Rows from block 10, named by matrix and row number. Rows with one number belong to one neuron. Each number is 50 + 15 x the weight over its row's rms, rounded and kept within 0 to 99. All counts start at 0. After the name is the row's rms in percent of the matrix's.
# fc1: MLP up (model.blocks.10.mlp.fc1.weight, 768x192), inputs 96-191
# fc2: MLP down (model.blocks.10.mlp.fc2.weight, 192x768, transposed), outputs 96-191
fc1.564 122:43 72 55 42 54 44 58 61 66 40 38 49 44 48 41 63 53 63 71 29 36 56 26 69 66 40 36 55 49 55 36 59 48 16 88 41 42 49 38 61 54 33 41 67 61 48 43 36 29 38 49 37 42 30 36 52 77 49 47 59 39 20 69 35 61 42 54 68 63 54 51 39 56 43 14 71 31 38 69 65 72 55 46 46 21 34 20 49 40 51 59 41 49 48 52 69
fc1.565 104:69 45 44 68 78 52 59 44 51 61 50 55 21 64 44 48 52 50 44 46 49 51 49 29 64 58 95 45 33 50 43 61 49 68 45 60 49 54 59 61 42 82 73 60 28 72 46 47 40 33 53 61 52 31 51 47 66 69 47 40 65 50 28 06 49 39 74 55 56 58 52 26 69 59 26 42 72 46 62 26 34 49 21 49 44 50 40 41 46 64 33 36 51 66 65 50
fc1.567 136:38 53 29 57 53 53 49 32 59 40 43 33 49 61 40 34 53 39 60 05 51 44 48 21 48 54 51 55 43 58 48 45 87 42 49 84 42 40 50 54 47 21 46 48 56 51 32 41 78 69 27 57 79 53 51 36 39 67 54 68 33 53 59 98 32 36 35 21 63 25 49 21 17 60 62 41 44 51 50 38 30 54 43 69 48 51 76 20 24 42 55 61 53 46 58 41
fc1.568 094:77 45 44 37 69 27 67 57 52 21 33 27 55 39 11 78 60 59 48 65 74 29 33 42 56 73 51 38 48 50 40 37 36 61 53 24 42 55 69 78 86 40 61 47 41 23 24 76 50 53 44 70 58 56 39 38 49 54 45 65 42 53 58 59 57 32 51 74 23 58 47 54 47 77 48 53 52 45 37 47 24 34 22 61 31 54 32 46 45 59 29 50 37 50 36 54
fc1.570 088:61 67 37 18 61 36 85 34 31 21 56 37 55 56 48 72 68 49 47 49 55 58 61 67 45 30 29 53 43 43 63 52 51 39 50 66 79 54 60 61 41 40 75 81 47 56 46 26 55 59 53 30 35 52 64 39 34 47 74 51 27 51 60 41 25 36 48 47 73 67 61 63 47 56 35 50 43 54 76 43 52 76 42 61 37 26 56 58 49 44 50 52 68 57 75 33
fc1.571 094:52 57 46 48 35 27 66 63 52 54 49 58 35 64 42 32 30 27 44 81 38 64 42 36 24 56 45 49 25 81 41 43 46 79 46 62 70 80 39 50 55 81 71 37 26 50 64 43 28 44 65 53 77 44 44 57 42 37 48 46 82 83 36 54 47 69 68 67 60 59 36 59 50 55 34 32 68 48 35 49 62 60 43 28 76 71 59 50 84 63 42 59 78 60 41 50
fc1.572 134:28 58 61 74 62 56 71 54 30 43 45 58 56 27 57 78 40 48 41 30 57 63 78 31 75 59 37 65 37 63 52 59 37 39 51 62 28 12 41 33 13 51 50 40 58 82 34 34 47 58 48 46 63 46 36 65 37 75 62 52 50 44 45 31 47 44 49 52 66 56 62 49 77 69 60 71 38 38 67 46 44 60 53 57 61 57 40 58 49 19 32 42 56 53 34 63
fc1.573 106:34 34 19 40 55 32 51 50 54 62 49 79 29 63 36 65 36 30 49 54 44 45 45 61 47 47 38 46 63 36 52 22 50 43 30 68 24 44 56 45 63 34 81 41 51 46 21 52 46 40 44 70 53 35 23 59 50 22 46 44 57 61 38 76 50 61 28 64 69 48 67 46 54 44 22 61 47 43 37 53 36 53 56 42 61 46 59 47 19 65 50 66 62 49 56 55
fc1.574 129:64 17 39 30 50 36 60 40 49 48 50 11 59 72 52 57 50 48 47 34 81 41 48 39 19 68 61 53 54 35 38 47 32 72 51 37 47 43 40 41 57 63 46 63 43 57 30 56 56 58 26 32 65 79 72 30 17 67 22 65 42 39 55 50 51 47 73 42 31 66 40 58 51 46 36 60 46 64 79 35 80 58 35 58 40 48 60 41 47 49 22 59 54 50 64 19
fc1.575 093:51 88 34 50 66 49 45 29 53 45 43 55 70 52 24 36 29 61 57 22 75 82 41 56 43 56 50 82 33 30 51 71 62 34 51 81 39 54 47 60 54 68 37 57 66 64 42 83 52 40 63 45 59 46 43 50 67 45 50 44 41 32 34 81 52 58 48 68 57 30 61 55 39 49 58 57 77 33 21 42 62 56 48 33 80 44 36 35 76 51 41 37 74 63 34 55
fc1.576 106:45 50 43 47 76 30 70 36 54 60 27 58 42 50 32 35 42 48 41 75 45 64 53 37 53 38 51 43 56 53 57 60 54 59 64 28 51 70 38 53 61 86 53 89 30 40 52 43 32 54 53 25 85 37 24 54 65 50 46 38 71 80 51 40 63 31 46 70 44 60 58 60 30 54 43 65 61 40 57 50 60 40 40 50 58 49 41 30 76 62 58 32 50 44 53 21
fc1.577 078:49 50 50 42 67 36 62 24 64 33 53 32 54 64 56 60 72 39 68 55 67 39 65 46 34 62 86 26 55 39 78 24 44 53 38 41 64 21 54 37 47 27 17 63 47 64 54 37 33 68 31 55 56 50 33 61 50 62 37 40 41 48 58 49 57 36 58 35 62 52 61 59 41 36 52 55 43 60 49 57 65 50 60 39 48 58 67 07 42 56 35 24 54 65 66 38
fc1.578 095:56 53 58 60 64 65 22 61 24 35 63 55 57 48 66 36 50 62 46 54 41 39 35 73 64 06 49 63 35 73 42 35 20 64 36 40 79 62 45 20 58 78 54 28 60 39 51 39 40 47 52 50 43 60 44 51 42 59 49 47 36 61 35 64 16 72 33 39 48 56 75 59 34 56 51 69 66 11 56 59 37 46 64 29 59 48 47 67 34 36 59 45 49 75 54 31
fc1.579 118:59 64 23 66 64 29 46 65 71 36 42 45 75 47 35 40 58 46 28 45 65 25 53 49 45 68 50 51 53 54 62 40 43 75 47 57 61 71 45 57 62 60 58 67 62 27 00 67 26 42 52 57 29 37 28 42 46 70 32 60 46 38 68 49 19 50 65 40 30 49 32 56 69 40 68 44 67 33 69 74 63 53 43 47 41 65 29 68 31 50 40 31 62 82 41 51
fc1.580 080:22 49 44 50 55 59 76 48 48 38 18 81 48 34 33 28 21 62 40 40 55 55 43 55 47 65 55 32 49 55 25 61 42 46 50 94 26 50 57 59 51 32 46 50 42 63 64 79 44 55 42 45 28 52 49 54 33 60 63 41 55 31 65 43 27 46 60 50 50 72 76 50 32 40 39 57 44 21 41 50 55 69 32 60 38 43 51 75 57 46 79 41 69 64 68 37
fc1.581 098:54 75 32 71 58 47 49 41 50 51 64 52 70 77 28 45 75 63 62 57 42 22 72 64 53 61 53 78 77 61 26 49 59 67 44 35 60 79 40 61 64 42 54 38 55 38 39 51 41 40 18 45 52 37 46 55 49 67 36 37 66 48 43 45 45 35 32 21 30 31 50 51 22 59 46 46 57 41 30 31 87 47 38 36 48 57 58 53 37 42 95 46 86 55 57 62
fc1.582 113:38 35 60 41 32 29 65 30 43 60 39 55 55 35 52 31 38 25 62 27 33 65 49 65 55 63 49 93 50 52 43 33 52 58 47 50 66 18 35 36 32 49 37 67 42 42 59 71 28 49 89 66 36 68 78 42 18 31 31 37 30 59 76 48 39 60 64 67 82 55 56 26 43 58 50 50 67 36 54 37 85 57 78 46 46 39 44 34 40 73 24 72 59 39 39 46
fc1.583 109:70 54 51 52 42 20 33 33 53 62 55 51 54 27 61 28 77 57 56 44 47 70 45 59 50 22 57 38 67 43 51 48 86 49 49 83 55 34 65 59 35 61 62 48 19 70 16 58 63 46 49 35 60 53 62 41 40 40 34 57 33 54 64 66 63 42 31 65 25 43 58 29 52 45 35 56 64 29 45 31 39 53 29 59 35 32 49 40 49 54 62 19 49 57 27 47
fc1.584 072:32 53 13 39 61 53 61 50 43 34 47 72 49 22 29 15 51 42 57 43 56 63 43 35 65 38 53 34 57 49 30 46 55 57 33 53 67 56 44 53 80 39 60 44 58 42 38 55 60 36 22 54 41 49 71 81 47 53 66 44 45 26 58 20 77 39 46 72 65 45 54 49 44 64 43 49 43 43 48 42 73 20 77 51 59 84 46 88 32 38 56 45 52 41 52 54
fc1.585 096:56 60 73 62 48 26 58 21 46 22 43 37 37 47 46 46 76 74 56 72 23 57 39 66 75 65 34 59 60 71 37 78 47 58 62 54 67 68 59 49 37 48 44 77 65 70 34 64 63 47 43 78 55 27 46 64 17 62 42 40 67 71 27 48 71 71 76 53 57 58 57 65 57 61 49 50 60 67 25 58 42 42 68 57 77 54 62 52 22 54 43 31 45 19 42 45
fc1.586 083:40 58 50 71 73 38 39 58 47 70 44 64 66 37 55 57 32 41 35 51 45 74 59 41 80 41 60 48 62 84 43 43 59 52 58 64 67 58 48 44 65 57 43 61 11 73 36 44 75 31 57 14 55 60 66 76 69 40 51 58 63 61 41 80 41 33 43 48 37 77 37 64 48 44 54 22 46 64 57 46 62 61 30 55 35 59 53 58 45 37 77 42 61 45 42 45
fc1.587 110:35 52 61 55 58 36 34 41 64 37 32 41 52 65 30 52 55 61 38 38 57 82 69 65 60 11 58 58 48 31 42 52 46 51 50 51 80 38 50 56 56 36 42 66 42 29 68 68 45 69 51 76 60 54 72 56 62 73 26 30 52 58 59 37 61 56 56 39 34 47 52 38 40 47 34 37 70 46 77 32 42 49 53 51 52 36 56 49 17 44 19 38 54 34 14 45
fc1.588 068:58 60 60 48 52 38 73 47 41 63 53 44 68 29 26 22 41 68 50 53 49 77 75 40 62 29 96 49 28 58 38 48 64 53 69 54 62 32 50 55 35 55 47 32 43 44 62 23 24 38 63 55 55 58 33 54 48 37 39 41 41 42 33 51 51 79 81 64 52 50 39 58 31 44 26 23 32 35 54 60 89 35 35 33 55 48 39 36 80 48 13 55 39 44 59 53
fc1.589 077:60 61 84 40 38 43 43 60 40 33 81 34 64 55 59 53 29 46 58 62 42 53 58 65 46 41 50 34 45 53 40 44 59 55 23 26 49 47 28 73 52 33 38 67 57 51 43 49 58 43 64 86 53 50 28 48 57 49 58 59 36 60 55 07 42 53 52 77 27 36 46 69 54 78 58 58 79 55 33 58 49 57 32 65 57 32 79 55 86 71 43 50 45 71 22 62
fc1.590 103:76 51 44 56 69 89 59 70 77 75 45 47 43 52 42 87 76 61 34 64 64 71 36 38 50 65 51 74 47 56 46 54 65 31 65 55 62 06 51 41 63 53 43 62 25 59 21 78 81 56 44 43 58 49 41 54 40 55 53 54 31 49 57 56 66 64 58 60 33 48 55 40 35 45 36 49 50 76 81 40 56 44 41 64 69 33 63 71 43 36 65 44 67 39 45 49
fc1.591 073:77 79 82 97 54 48 54 46 24 81 46 47 73 47 40 33 69 78 64 38 63 63 57 54 69 36 56 51 29 53 58 60 76 32 42 58 54 29 68 54 32 33 72 33 41 66 48 29 43 34 29 31 37 46 51 55 77 37 47 55 33 68 36 54 48 70 36 53 48 55 37 39 56 29 51 56 34 67 50 37 43 69 56 29 43 51 47 60 74 33 68 20 33 48 26 34
fc1.592 101:52 57 79 48 65 40 30 12 38 17 53 54 45 66 54 74 31 47 29 44 45 63 45 44 39 13 34 36 28 46 62 63 39 56 68 44 54 58 47 48 35 29 42 82 37 42 25 29 52 70 26 63 46 52 77 56 37 58 44 81 59 25 50 48 36 64 48 43 59 37 60 55 43 55 26 67 55 54 47 54 31 55 72 58 44 60 37 50 33 49 84 65 47 49 72 66
fc1.593 124:48 63 70 68 55 64 33 75 67 40 42 53 51 44 41 49 31 32 32 64 30 62 58 53 41 89 49 61 60 79 78 45 62 53 71 46 33 52 53 64 61 53 67 44 40 61 62 63 64 79 28 48 42 25 41 38 49 51 48 53 34 49 32 64 53 43 48 78 31 72 51 29 46 54 40 27 67 49 62 39 49 64 44 50 35 53 52 22 55 48 81 20 66 46 35 69
fc1.594 100:48 55 66 70 61 50 69 69 73 64 34 60 42 22 28 53 20 53 46 87 41 44 61 36 62 40 52 69 59 56 53 57 56 39 58 54 02 56 47 42 52 58 83 72 44 44 60 55 32 68 34 48 64 59 57 19 22 54 59 36 34 33 52 47 54 35 57 55 57 60 44 45 56 55 35 50 62 49 39 60 41 25 23 48 54 49 57 55 74 56 66 75 54 49 62 45
fc1.595 119:66 20 62 47 41 70 56 42 47 35 40 62 54 50 21 49 46 68 73 40 70 69 39 44 28 45 64 34 14 49 50 63 44 60 48 56 48 43 58 43 65 55 68 56 49 33 38 33 57 58 67 65 52 32 33 62 45 44 10 30 45 62 58 45 74 73 31 40 53 45 63 58 18 67 22 30 43 44 17 78 38 57 25 44 46 85 39 45 63 51 31 36 71 26 57 32
fc1.596 076:64 30 22 55 79 50 60 52 55 53 56 34 38 61 39 54 46 69 31 55 80 55 44 55 51 72 56 62 49 58 22 78 40 63 54 71 65 35 46 48 56 00 64 43 51 18 54 27 52 71 56 62 61 51 41 57 33 62 66 69 45 61 53 47 61 55 36 36 73 62 61 68 44 53 68 42 49 36 72 44 50 69 55 42 58 61 68 28 63 40 53 22 54 43 41 63
fc1.597 075:45 38 39 33 54 79 42 98 33 29 27 50 30 59 41 91 38 57 33 46 52 60 50 52 62 73 41 54 56 42 40 30 23 25 67 25 43 47 51 39 56 29 70 42 43 60 58 55 55 46 49 71 39 23 64 46 44 48 35 39 40 25 66 76 46 48 48 51 40 31 59 56 54 40 29 32 66 31 44 62 42 44 36 56 55 56 56 40 55 47 43 50 36 44 60 37
fc1.598 124:46 45 40 38 43 37 29 47 43 38 97 57 53 97 39 34 44 53 52 43 64 53 35 55 63 78 86 51 56 61 54 34 55 52 49 55 34 60 58 29 57 57 21 62 39 56 61 63 57 60 46 43 64 46 36 35 36 74 43 53 57 42 49 30 80 48 68 46 47 43 39 31 41 36 52 69 40 53 56 26 55 36 39 61 46 20 67 37 47 39 37 30 69 46 36 43
fc1.599 074:74 54 30 36 41 49 84 62 41 60 64 44 54 48 18 60 60 58 71 66 36 29 33 28 49 41 43 36 75 69 23 48 74 56 51 32 55 54 56 55 54 53 58 51 41 41 40 54 27 81 19 45 34 72 85 96 51 61 36 61 69 60 42 36 46 46 25 76 77 42 36 54 38 50 27 60 38 15 66 66 49 50 56 55 69 76 67 59 62 73 41 18 35 63 51 25
fc1.601 071:66 54 45 45 40 71 52 67 64 47 43 56 40 46 95 42 50 38 32 73 16 70 57 44 61 55 42 58 83 69 54 76 37 35 31 35 82 60 59 21 44 60 56 46 37 38 53 65 76 65 60 54 68 51 48 41 53 64 43 39 69 63 50 41 52 69 48 55 45 72 63 59 41 57 30 53 39 69 58 69 41 52 55 37 39 65 58 42 50 59 54 24 28 51 21 71
fc1.602 104:53 63 63 70 58 76 73 68 68 62 46 16 69 52 56 34 55 69 50 51 82 40 37 40 63 45 57 44 60 29 50 56 51 48 35 53 47 58 64 34 41 82 50 50 26 44 13 66 82 16 49 27 58 55 59 64 76 61 60 52 46 47 62 67 78 65 48 23 62 76 53 55 59 59 55 44 21 42 51 41 69 73 66 36 24 61 77 47 52 60 58 58 51 50 41 60
fc2.564 118:38 47 54 27 68 38 31 59 57 42 63 64 84 51 52 38 52 43 34 50 83 41 47 37 66 37 29 61 69 45 43 59 31 57 59 62 48 46 62 41 35 85 61 62 43 61 42 71 83 37 77 38 55 70 24 25 62 47 39 54 56 56 45 54 64 50 35 49 26 32 73 42 58 52 44 72 65 47 65 42 40 64 43 65 73 55 35 45 66 48 34 43 73 49 42 76
fc2.565 106:50 24 42 23 47 52 39 55 50 42 51 52 38 54 37 52 39 48 26 70 58 24 39 62 33 52 69 55 51 67 59 29 43 33 79 56 65 50 46 69 52 52 55 72 61 31 35 59 60 13 55 65 44 51 57 33 42 54 68 32 62 76 37 73 56 51 60 59 48 62 46 50 38 80 51 63 57 25 45 38 31 71 53 55 46 35 64 45 60 39 39 47 54 69 74 27
fc2.567 136:84 26 56 43 61 46 53 36 50 60 42 63 37 47 63 58 37 48 61 36 38 35 45 46 32 34 45 58 45 47 61 54 88 24 18 49 86 55 43 63 55 45 40 71 58 43 42 36 39 70 73 71 20 48 66 51 57 71 25 68 62 31 26 46 23 22 76 55 60 16 71 62 56 47 45 55 52 49 51 42 40 81 72 61 26 52 58 67 52 44 69 58 42 24 53 27
fc2.568 085:41 48 26 23 19 36 53 59 37 40 71 63 48 57 72 62 68 32 38 62 63 39 41 52 64 61 27 54 27 33 64 49 31 39 52 49 47 69 46 66 67 62 26 43 88 65 68 36 58 59 34 63 45 35 66 69 67 47 61 69 55 36 74 78 77 85 15 41 55 61 63 50 59 52 37 56 57 44 65 40 32 32 80 63 45 66 16 25 27 69 45 35 61 40 49 62
fc2.570 087:52 44 56 55 58 43 39 54 49 62 56 76 17 43 77 56 28 62 31 53 39 52 08 32 46 31 37 47 52 33 42 66 59 69 68 31 58 36 56 44 41 72 36 72 67 53 73 34 39 47 77 52 24 56 37 21 25 56 20 66 65 69 67 49 59 39 65 44 52 36 75 82 32 62 57 63 52 54 56 44 43 52 45 66 64 37 45 45 64 40 69 70 20 65 44 39
fc2.571 089:84 50 47 55 41 40 39 46 46 40 61 42 77 58 38 33 47 53 44 70 75 62 46 36 60 54 67 54 45 42 25 74 37 28 36 02 65 39 32 55 29 10 49 30 77 56 14 75 42 59 49 55 60 30 56 32 59 58 35 54 15 41 50 35 32 54 68 60 42 70 60 52 58 43 70 54 55 47 61 52 76 67 76 43 16 35 62 45 59 56 48 47 41 69 53 42
fc2.572 151:59 33 48 33 39 71 63 40 55 51 71 60 45 54 26 70 57 24 75 45 28 46 45 66 29 21 49 88 49 41 44 46 54 52 46 69 55 41 67 60 33 70 40 50 81 80 75 46 18 50 26 44 60 30 34 43 45 64 43 42 33 42 70 68 70 45 37 58 68 53 43 46 43 57 57 59 46 43 31 49 48 45 37 67 62 69 41 56 43 54 63 42 59 48 58 34
fc2.573 114:42 36 33 62 47 51 46 59 71 32 45 30 47 73 57 43 13 53 75 39 63 68 56 40 59 73 27 34 52 67 59 47 54 62 64 52 26 50 50 61 50 41 42 70 41 36 60 31 52 56 56 10 42 36 45 51 25 24 50 47 32 34 81 55 70 69 53 52 44 21 48 42 43 29 38 36 68 79 48 59 89 18 59 19 25 62 56 58 34 42 50 59 55 54 15 42
fc2.574 126:65 52 53 49 40 74 71 33 62 54 50 40 60 42 44 39 25 40 56 37 53 46 21 65 39 67 39 41 40 42 35 31 08 67 51 41 60 66 63 58 52 50 48 20 09 48 29 38 65 53 72 65 35 53 53 82 65 65 46 60 47 40 41 74 55 32 47 37 15 53 47 47 45 35 73 76 56 52 48 61 26 48 43 46 20 68 40 17 50 57 53 59 45 64 56 72
fc2.575 097:29 26 39 50 40 55 49 68 37 60 47 40 57 69 40 69 37 28 41 44 63 37 48 53 61 41 55 58 61 51 37 71 32 35 27 64 45 58 53 49 39 65 53 46 46 78 71 26 66 64 46 22 62 44 46 46 21 66 46 82 64 41 65 56 47 63 78 30 51 39 45 57 36 53 65 40 43 35 66 48 57 54 46 84 79 66 50 72 63 41 71 32 72 55 53 32
fc2.576 109:55 34 42 66 22 45 64 55 74 60 47 62 62 37 63 77 51 70 73 72 29 49 41 47 61 58 49 38 25 67 64 51 19 51 28 70 58 51 64 56 56 56 35 19 31 52 39 36 40 53 86 60 44 59 56 45 54 55 27 46 42 62 72 63 62 26 60 38 53 74 75 35 47 31 57 38 53 44 53 81 61 43 53 59 38 47 43 52 73 48 31 49 38 53 56 57
fc2.577 079:55 56 48 28 58 63 33 59 54 45 66 27 38 59 23 51 25 39 79 36 37 36 48 30 59 69 57 48 24 62 26 67 35 62 52 31 61 66 76 33 35 38 48 64 25 47 53 37 29 41 67 62 45 31 37 67 67 40 71 66 56 32 40 55 50 59 28 37 50 68 46 43 13 63 42 67 44 45 41 74 47 58 60 49 61 22 50 63 52 40 51 47 57 69 65 58
fc2.578 096:35 54 17 52 70 56 55 58 43 58 59 29 65 47 61 25 55 39 46 45 67 38 42 61 60 50 27 66 57 57 87 38 65 48 17 59 54 48 51 68 35 38 67 41 62 63 71 59 62 68 64 49 41 41 34 87 55 38 61 33 49 42 48 68 35 52 25 51 30 64 39 43 64 34 60 70 57 42 48 65 56 38 50 58 71 61 29 62 60 66 51 38 57 70 26 71
fc2.579 118:52 55 47 60 47 39 60 23 47 50 47 42 58 37 50 37 37 66 52 47 45 45 41 60 51 69 25 52 34 57 40 23 71 34 25 51 62 30 29 37 44 35 54 38 29 37 38 52 60 49 59 73 47 49 71 46 40 41 33 53 52 52 53 33 29 40 53 99 66 40 65 69 76 50 42 49 76 39 52 56 36 54 61 87 40 53 55 41 78 68 48 39 56 43 21 32
fc2.580 078:80 35 20 43 60 47 71 46 34 23 59 74 35 51 84 64 57 59 50 63 47 43 27 48 47 49 56 45 46 37 54 85 48 60 51 62 59 42 53 47 51 52 35 61 47 52 35 31 33 38 27 52 61 61 48 34 54 37 68 87 18 33 67 49 66 27 64 41 56 27 60 40 43 53 54 82 41 63 60 53 47 29 30 53 39 44 37 48 45 59 56 31 42 68 50 72
fc2.581 091:50 42 40 63 78 48 66 41 56 37 79 58 76 71 34 58 34 61 62 53 20 70 36 44 85 17 54 31 57 60 52 59 51 44 51 65 64 60 35 54 29 43 57 31 39 30 69 62 55 60 43 84 53 38 56 49 44 55 38 44 68 33 56 38 59 40 42 66 60 50 54 54 62 44 19 38 70 56 70 47 61 60 46 45 51 50 37 52 46 55 55 25 57 98 05 59
fc2.582 104:67 58 39 73 40 63 49 60 43 69 47 52 35 61 57 48 49 50 36 63 59 66 52 75 47 29 58 67 48 87 55 32 53 40 64 70 50 60 61 51 63 42 41 39 27 21 50 53 52 49 65 39 21 60 60 70 29 40 18 56 58 74 34 57 72 56 18 51 58 43 34 39 78 39 54 42 47 72 30 61 92 48 62 35 47 51 58 34 35 40 77 29 40 18 41 32
fc2.583 102:58 45 14 37 53 57 32 68 90 44 31 34 65 52 51 44 49 60 44 44 40 40 76 53 60 38 66 48 69 44 57 45 32 22 71 59 75 80 49 41 55 59 42 38 60 34 36 61 68 43 36 21 37 62 66 46 39 40 27 65 75 81 43 52 44 43 60 41 37 68 48 70 51 50 45 33 26 51 37 19 56 18 38 29 42 56 34 52 44 51 69 52 37 37 50 48
fc2.584 072:50 46 43 56 55 60 46 49 57 42 45 49 57 68 48 40 66 51 64 27 65 39 50 19 49 48 51 71 25 37 67 75 66 46 77 63 63 75 53 55 56 33 61 40 20 61 32 68 69 67 17 32 58 44 40 70 61 50 52 16 30 35 41 35 28 44 48 08 11 47 33 61 44 25 40 37 53 76 47 70 28 51 37 41 54 55 68 65 46 53 29 27 51 48 48 42
fc2.585 091:43 59 67 51 36 29 55 37 48 25 65 47 63 54 59 35 46 49 40 63 71 57 70 54 55 67 64 29 60 09 46 16 62 57 83 43 67 24 68 70 56 47 39 64 61 31 51 46 38 42 64 69 32 42 34 43 57 70 49 28 38 48 39 63 42 43 64 92 50 66 37 48 45 50 47 32 39 58 45 58 25 52 38 67 39 56 25 49 67 39 38 67 43 47 50 46
fc2.586 086:39 67 21 60 23 46 29 54 42 34 50 59 36 36 13 56 51 69 67 58 38 28 39 62 49 35 52 39 60 50 54 83 21 66 56 39 45 27 45 72 75 66 58 56 52 26 61 67 62 68 23 07 73 59 33 60 39 38 43 66 70 78 53 46 46 67 40 41 69 49 18 22 63 71 47 56 68 84 57 52 50 43 45 49 35 50 49 60 46 50 50 60 66 78 34 29
fc2.587 113:40 47 82 49 30 41 52 67 34 60 68 45 65 57 62 53 63 47 42 38 81 16 54 58 50 74 39 34 35 26 66 66 49 68 33 49 40 34 06 24 25 47 48 57 38 54 61 51 53 71 52 58 39 66 26 74 48 42 57 62 50 27 46 71 44 51 43 67 46 54 66 65 72 38 29 45 37 56 55 64 22 48 35 48 49 37 55 50 50 59 66 62 61 21 50 37
fc2.588 072:66 50 38 54 63 61 38 49 38 44 62 50 69 56 12 31 44 47 42 58 41 35 54 36 48 60 64 35 24 27 46 81 49 41 32 45 40 44 55 59 62 19 37 55 48 68 53 74 18 45 71 39 64 58 31 52 70 47 45 38 56 49 40 26 54 45 65 31 55 50 37 60 40 54 51 74 52 58 34 20 42 56 42 39 61 47 27 28 47 53 59 51 64 41 55 48
fc2.589 076:48 20 45 45 50 44 46 61 47 26 71 79 32 32 71 48 59 61 43 66 22 60 27 41 43 41 40 48 58 45 62 39 45 59 36 67 47 50 60 31 61 58 76 48 49 37 63 34 49 61 62 80 63 82 60 41 40 55 50 52 56 70 60 48 46 44 80 39 54 48 58 40 49 34 43 40 26 56 37 61 39 41 60 28 64 50 55 51 44 60 80 42 24 51 63 59
fc2.590 097:78 70 41 41 78 65 51 50 50 51 51 44 50 38 80 67 33 66 40 61 45 18 55 64 48 46 45 30 63 43 47 54 64 45 50 52 85 61 25 49 75 49 61 50 28 34 46 63 55 22 64 47 56 63 24 66 78 64 51 54 67 19 60 47 39 61 68 30 48 60 52 46 75 37 43 28 62 49 63 41 72 47 52 54 60 49 36 31 52 82 48 75 93 28 55 55
fc2.591 073:80 52 38 47 20 29 52 65 44 58 34 35 19 40 37 36 77 39 33 41 52 61 67 41 28 54 47 58 51 45 40 67 65 62 63 46 50 83 37 58 22 54 63 73 38 50 69 67 77 61 49 74 51 63 34 56 38 34 53 43 76 73 27 67 34 24 18 36 41 40 61 23 65 62 40 34 47 57 40 39 57 49 61 55 41 55 66 41 60 58 69 73 54 48 57 44
fc2.592 101:40 59 50 55 35 13 59 46 40 67 57 54 72 49 39 41 50 22 53 47 51 60 33 31 50 41 52 63 69 58 48 28 46 41 57 52 51 47 70 46 50 70 29 56 59 62 63 36 76 55 76 43 34 43 46 82 30 83 50 48 25 32 39 68 34 37 64 48 64 63 44 66 78 54 51 49 59 27 49 71 46 68 19 32 47 74 47 45 56 19 66 39 43 62 42 67
fc2.593 124:79 63 61 68 35 37 51 47 49 41 58 60 88 51 37 58 49 46 62 38 61 56 25 81 69 33 65 37 38 36 87 70 40 68 68 50 56 55 58 44 53 44 62 58 24 27 49 25 57 50 43 50 27 64 46 42 53 61 39 73 58 68 43 26 51 57 20 51 53 53 60 36 28 59 56 36 12 50 35 49 31 34 50 56 47 40 44 57 48 34 25 42 67 49 63 59
fc2.594 102:33 62 61 37 57 58 61 49 39 53 73 63 53 68 44 71 62 26 44 64 39 25 67 43 51 65 59 42 57 49 51 62 33 47 59 44 26 20 40 62 10 52 34 63 48 75 69 63 52 50 23 62 64 66 43 47 65 37 60 54 66 64 40 39 86 45 60 51 62 47 65 50 26 63 56 50 48 54 54 56 21 56 18 39 51 32 28 45 41 59 38 54 63 51 58 47
fc2.595 112:42 41 50 50 25 31 55 46 46 47 38 67 39 31 38 45 45 52 49 79 75 55 44 74 60 46 60 41 40 39 72 58 59 26 43 55 32 60 61 45 39 58 47 11 45 46 28 52 99 53 20 65 35 53 68 58 45 32 60 54 52 51 44 45 59 42 62 38 62 44 54 53 05 61 60 39 56 68 28 43 48 61 46 21 58 62 49 66 50 68 34 76 49 57 46 60
fc2.596 084:54 31 32 58 71 56 42 45 50 69 38 62 46 70 57 40 81 53 47 58 40 41 59 51 37 59 30 48 69 26 42 33 61 56 46 46 76 44 32 29 84 63 44 37 62 80 72 23 57 32 68 53 56 41 40 55 61 53 42 71 60 47 54 32 56 48 52 57 39 67 35 29 64 27 48 36 23 38 45 57 60 41 43 43 44 63 53 44 79 51 74 79 50 28 59 35
fc2.597 070:55 47 45 46 17 62 52 76 68 48 49 34 58 37 56 46 75 57 80 41 49 63 55 39 70 49 66 67 50 41 54 38 67 29 21 54 47 58 50 42 29 47 19 47 65 76 57 44 69 44 60 53 70 57 28 69 58 32 53 85 34 33 33 66 52 65 58 79 75 49 64 22 46 61 55 39 43 33 31 60 59 35 21 36 34 46 61 46 55 12 81 36 45 45 42 59
fc2.598 123:65 27 40 45 33 78 62 51 48 51 52 48 53 49 69 61 37 51 69 22 73 44 41 41 42 42 58 22 24 43 49 46 65 74 48 54 38 67 58 52 29 61 61 57 48 61 27 32 41 46 41 26 73 52 79 47 38 32 31 58 53 71 14 42 70 44 66 26 44 44 48 44 33 52 33 57 36 55 49 50 61 50 44 74 51 31 70 39 36 52 59 34 34 47 70 35
fc2.599 077:57 70 55 43 97 66 38 22 59 47 31 60 72 43 13 45 64 43 19 49 59 36 56 53 63 46 49 79 34 35 62 29 33 62 35 45 45 43 50 39 51 42 41 28 34 27 65 69 54 54 29 71 75 54 39 78 45 38 53 67 63 58 62 41 40 60 48 55 32 36 27 63 35 65 45 46 52 77 56 40 43 47 63 09 56 58 16 57 19 34 49 67 58 57 45 37
fc2.601 080:27 63 40 53 73 56 38 63 54 54 62 52 49 36 56 36 49 44 36 16 53 50 23 65 64 40 49 61 36 03 64 50 33 52 55 52 65 52 37 45 49 65 54 52 74 39 48 20 33 42 30 47 37 49 53 54 50 29 73 51 51 61 39 68 52 60 64 53 84 68 34 48 26 74 28 36 71 48 45 68 59 52 34 51 39 60 57 52 52 61 24 67 35 65 38 76
fc2.602 111:39 48 46 35 69 56 52 60 44 50 42 45 40 56 48 68 67 14 40 57 30 80 60 57 58 57 63 51 47 59 63 61 50 58 42 53 53 72 50 40 23 38 26 47 67 61 40 52 57 59 62 30 48 58 33 38 39 59 55 31 58 56 43 36 69 54 45 45 27 67 43 58 39 51 44 46 51 53 33 44 72 65 50 44 37 43 85 54 58 11 49 48 47 54 17 40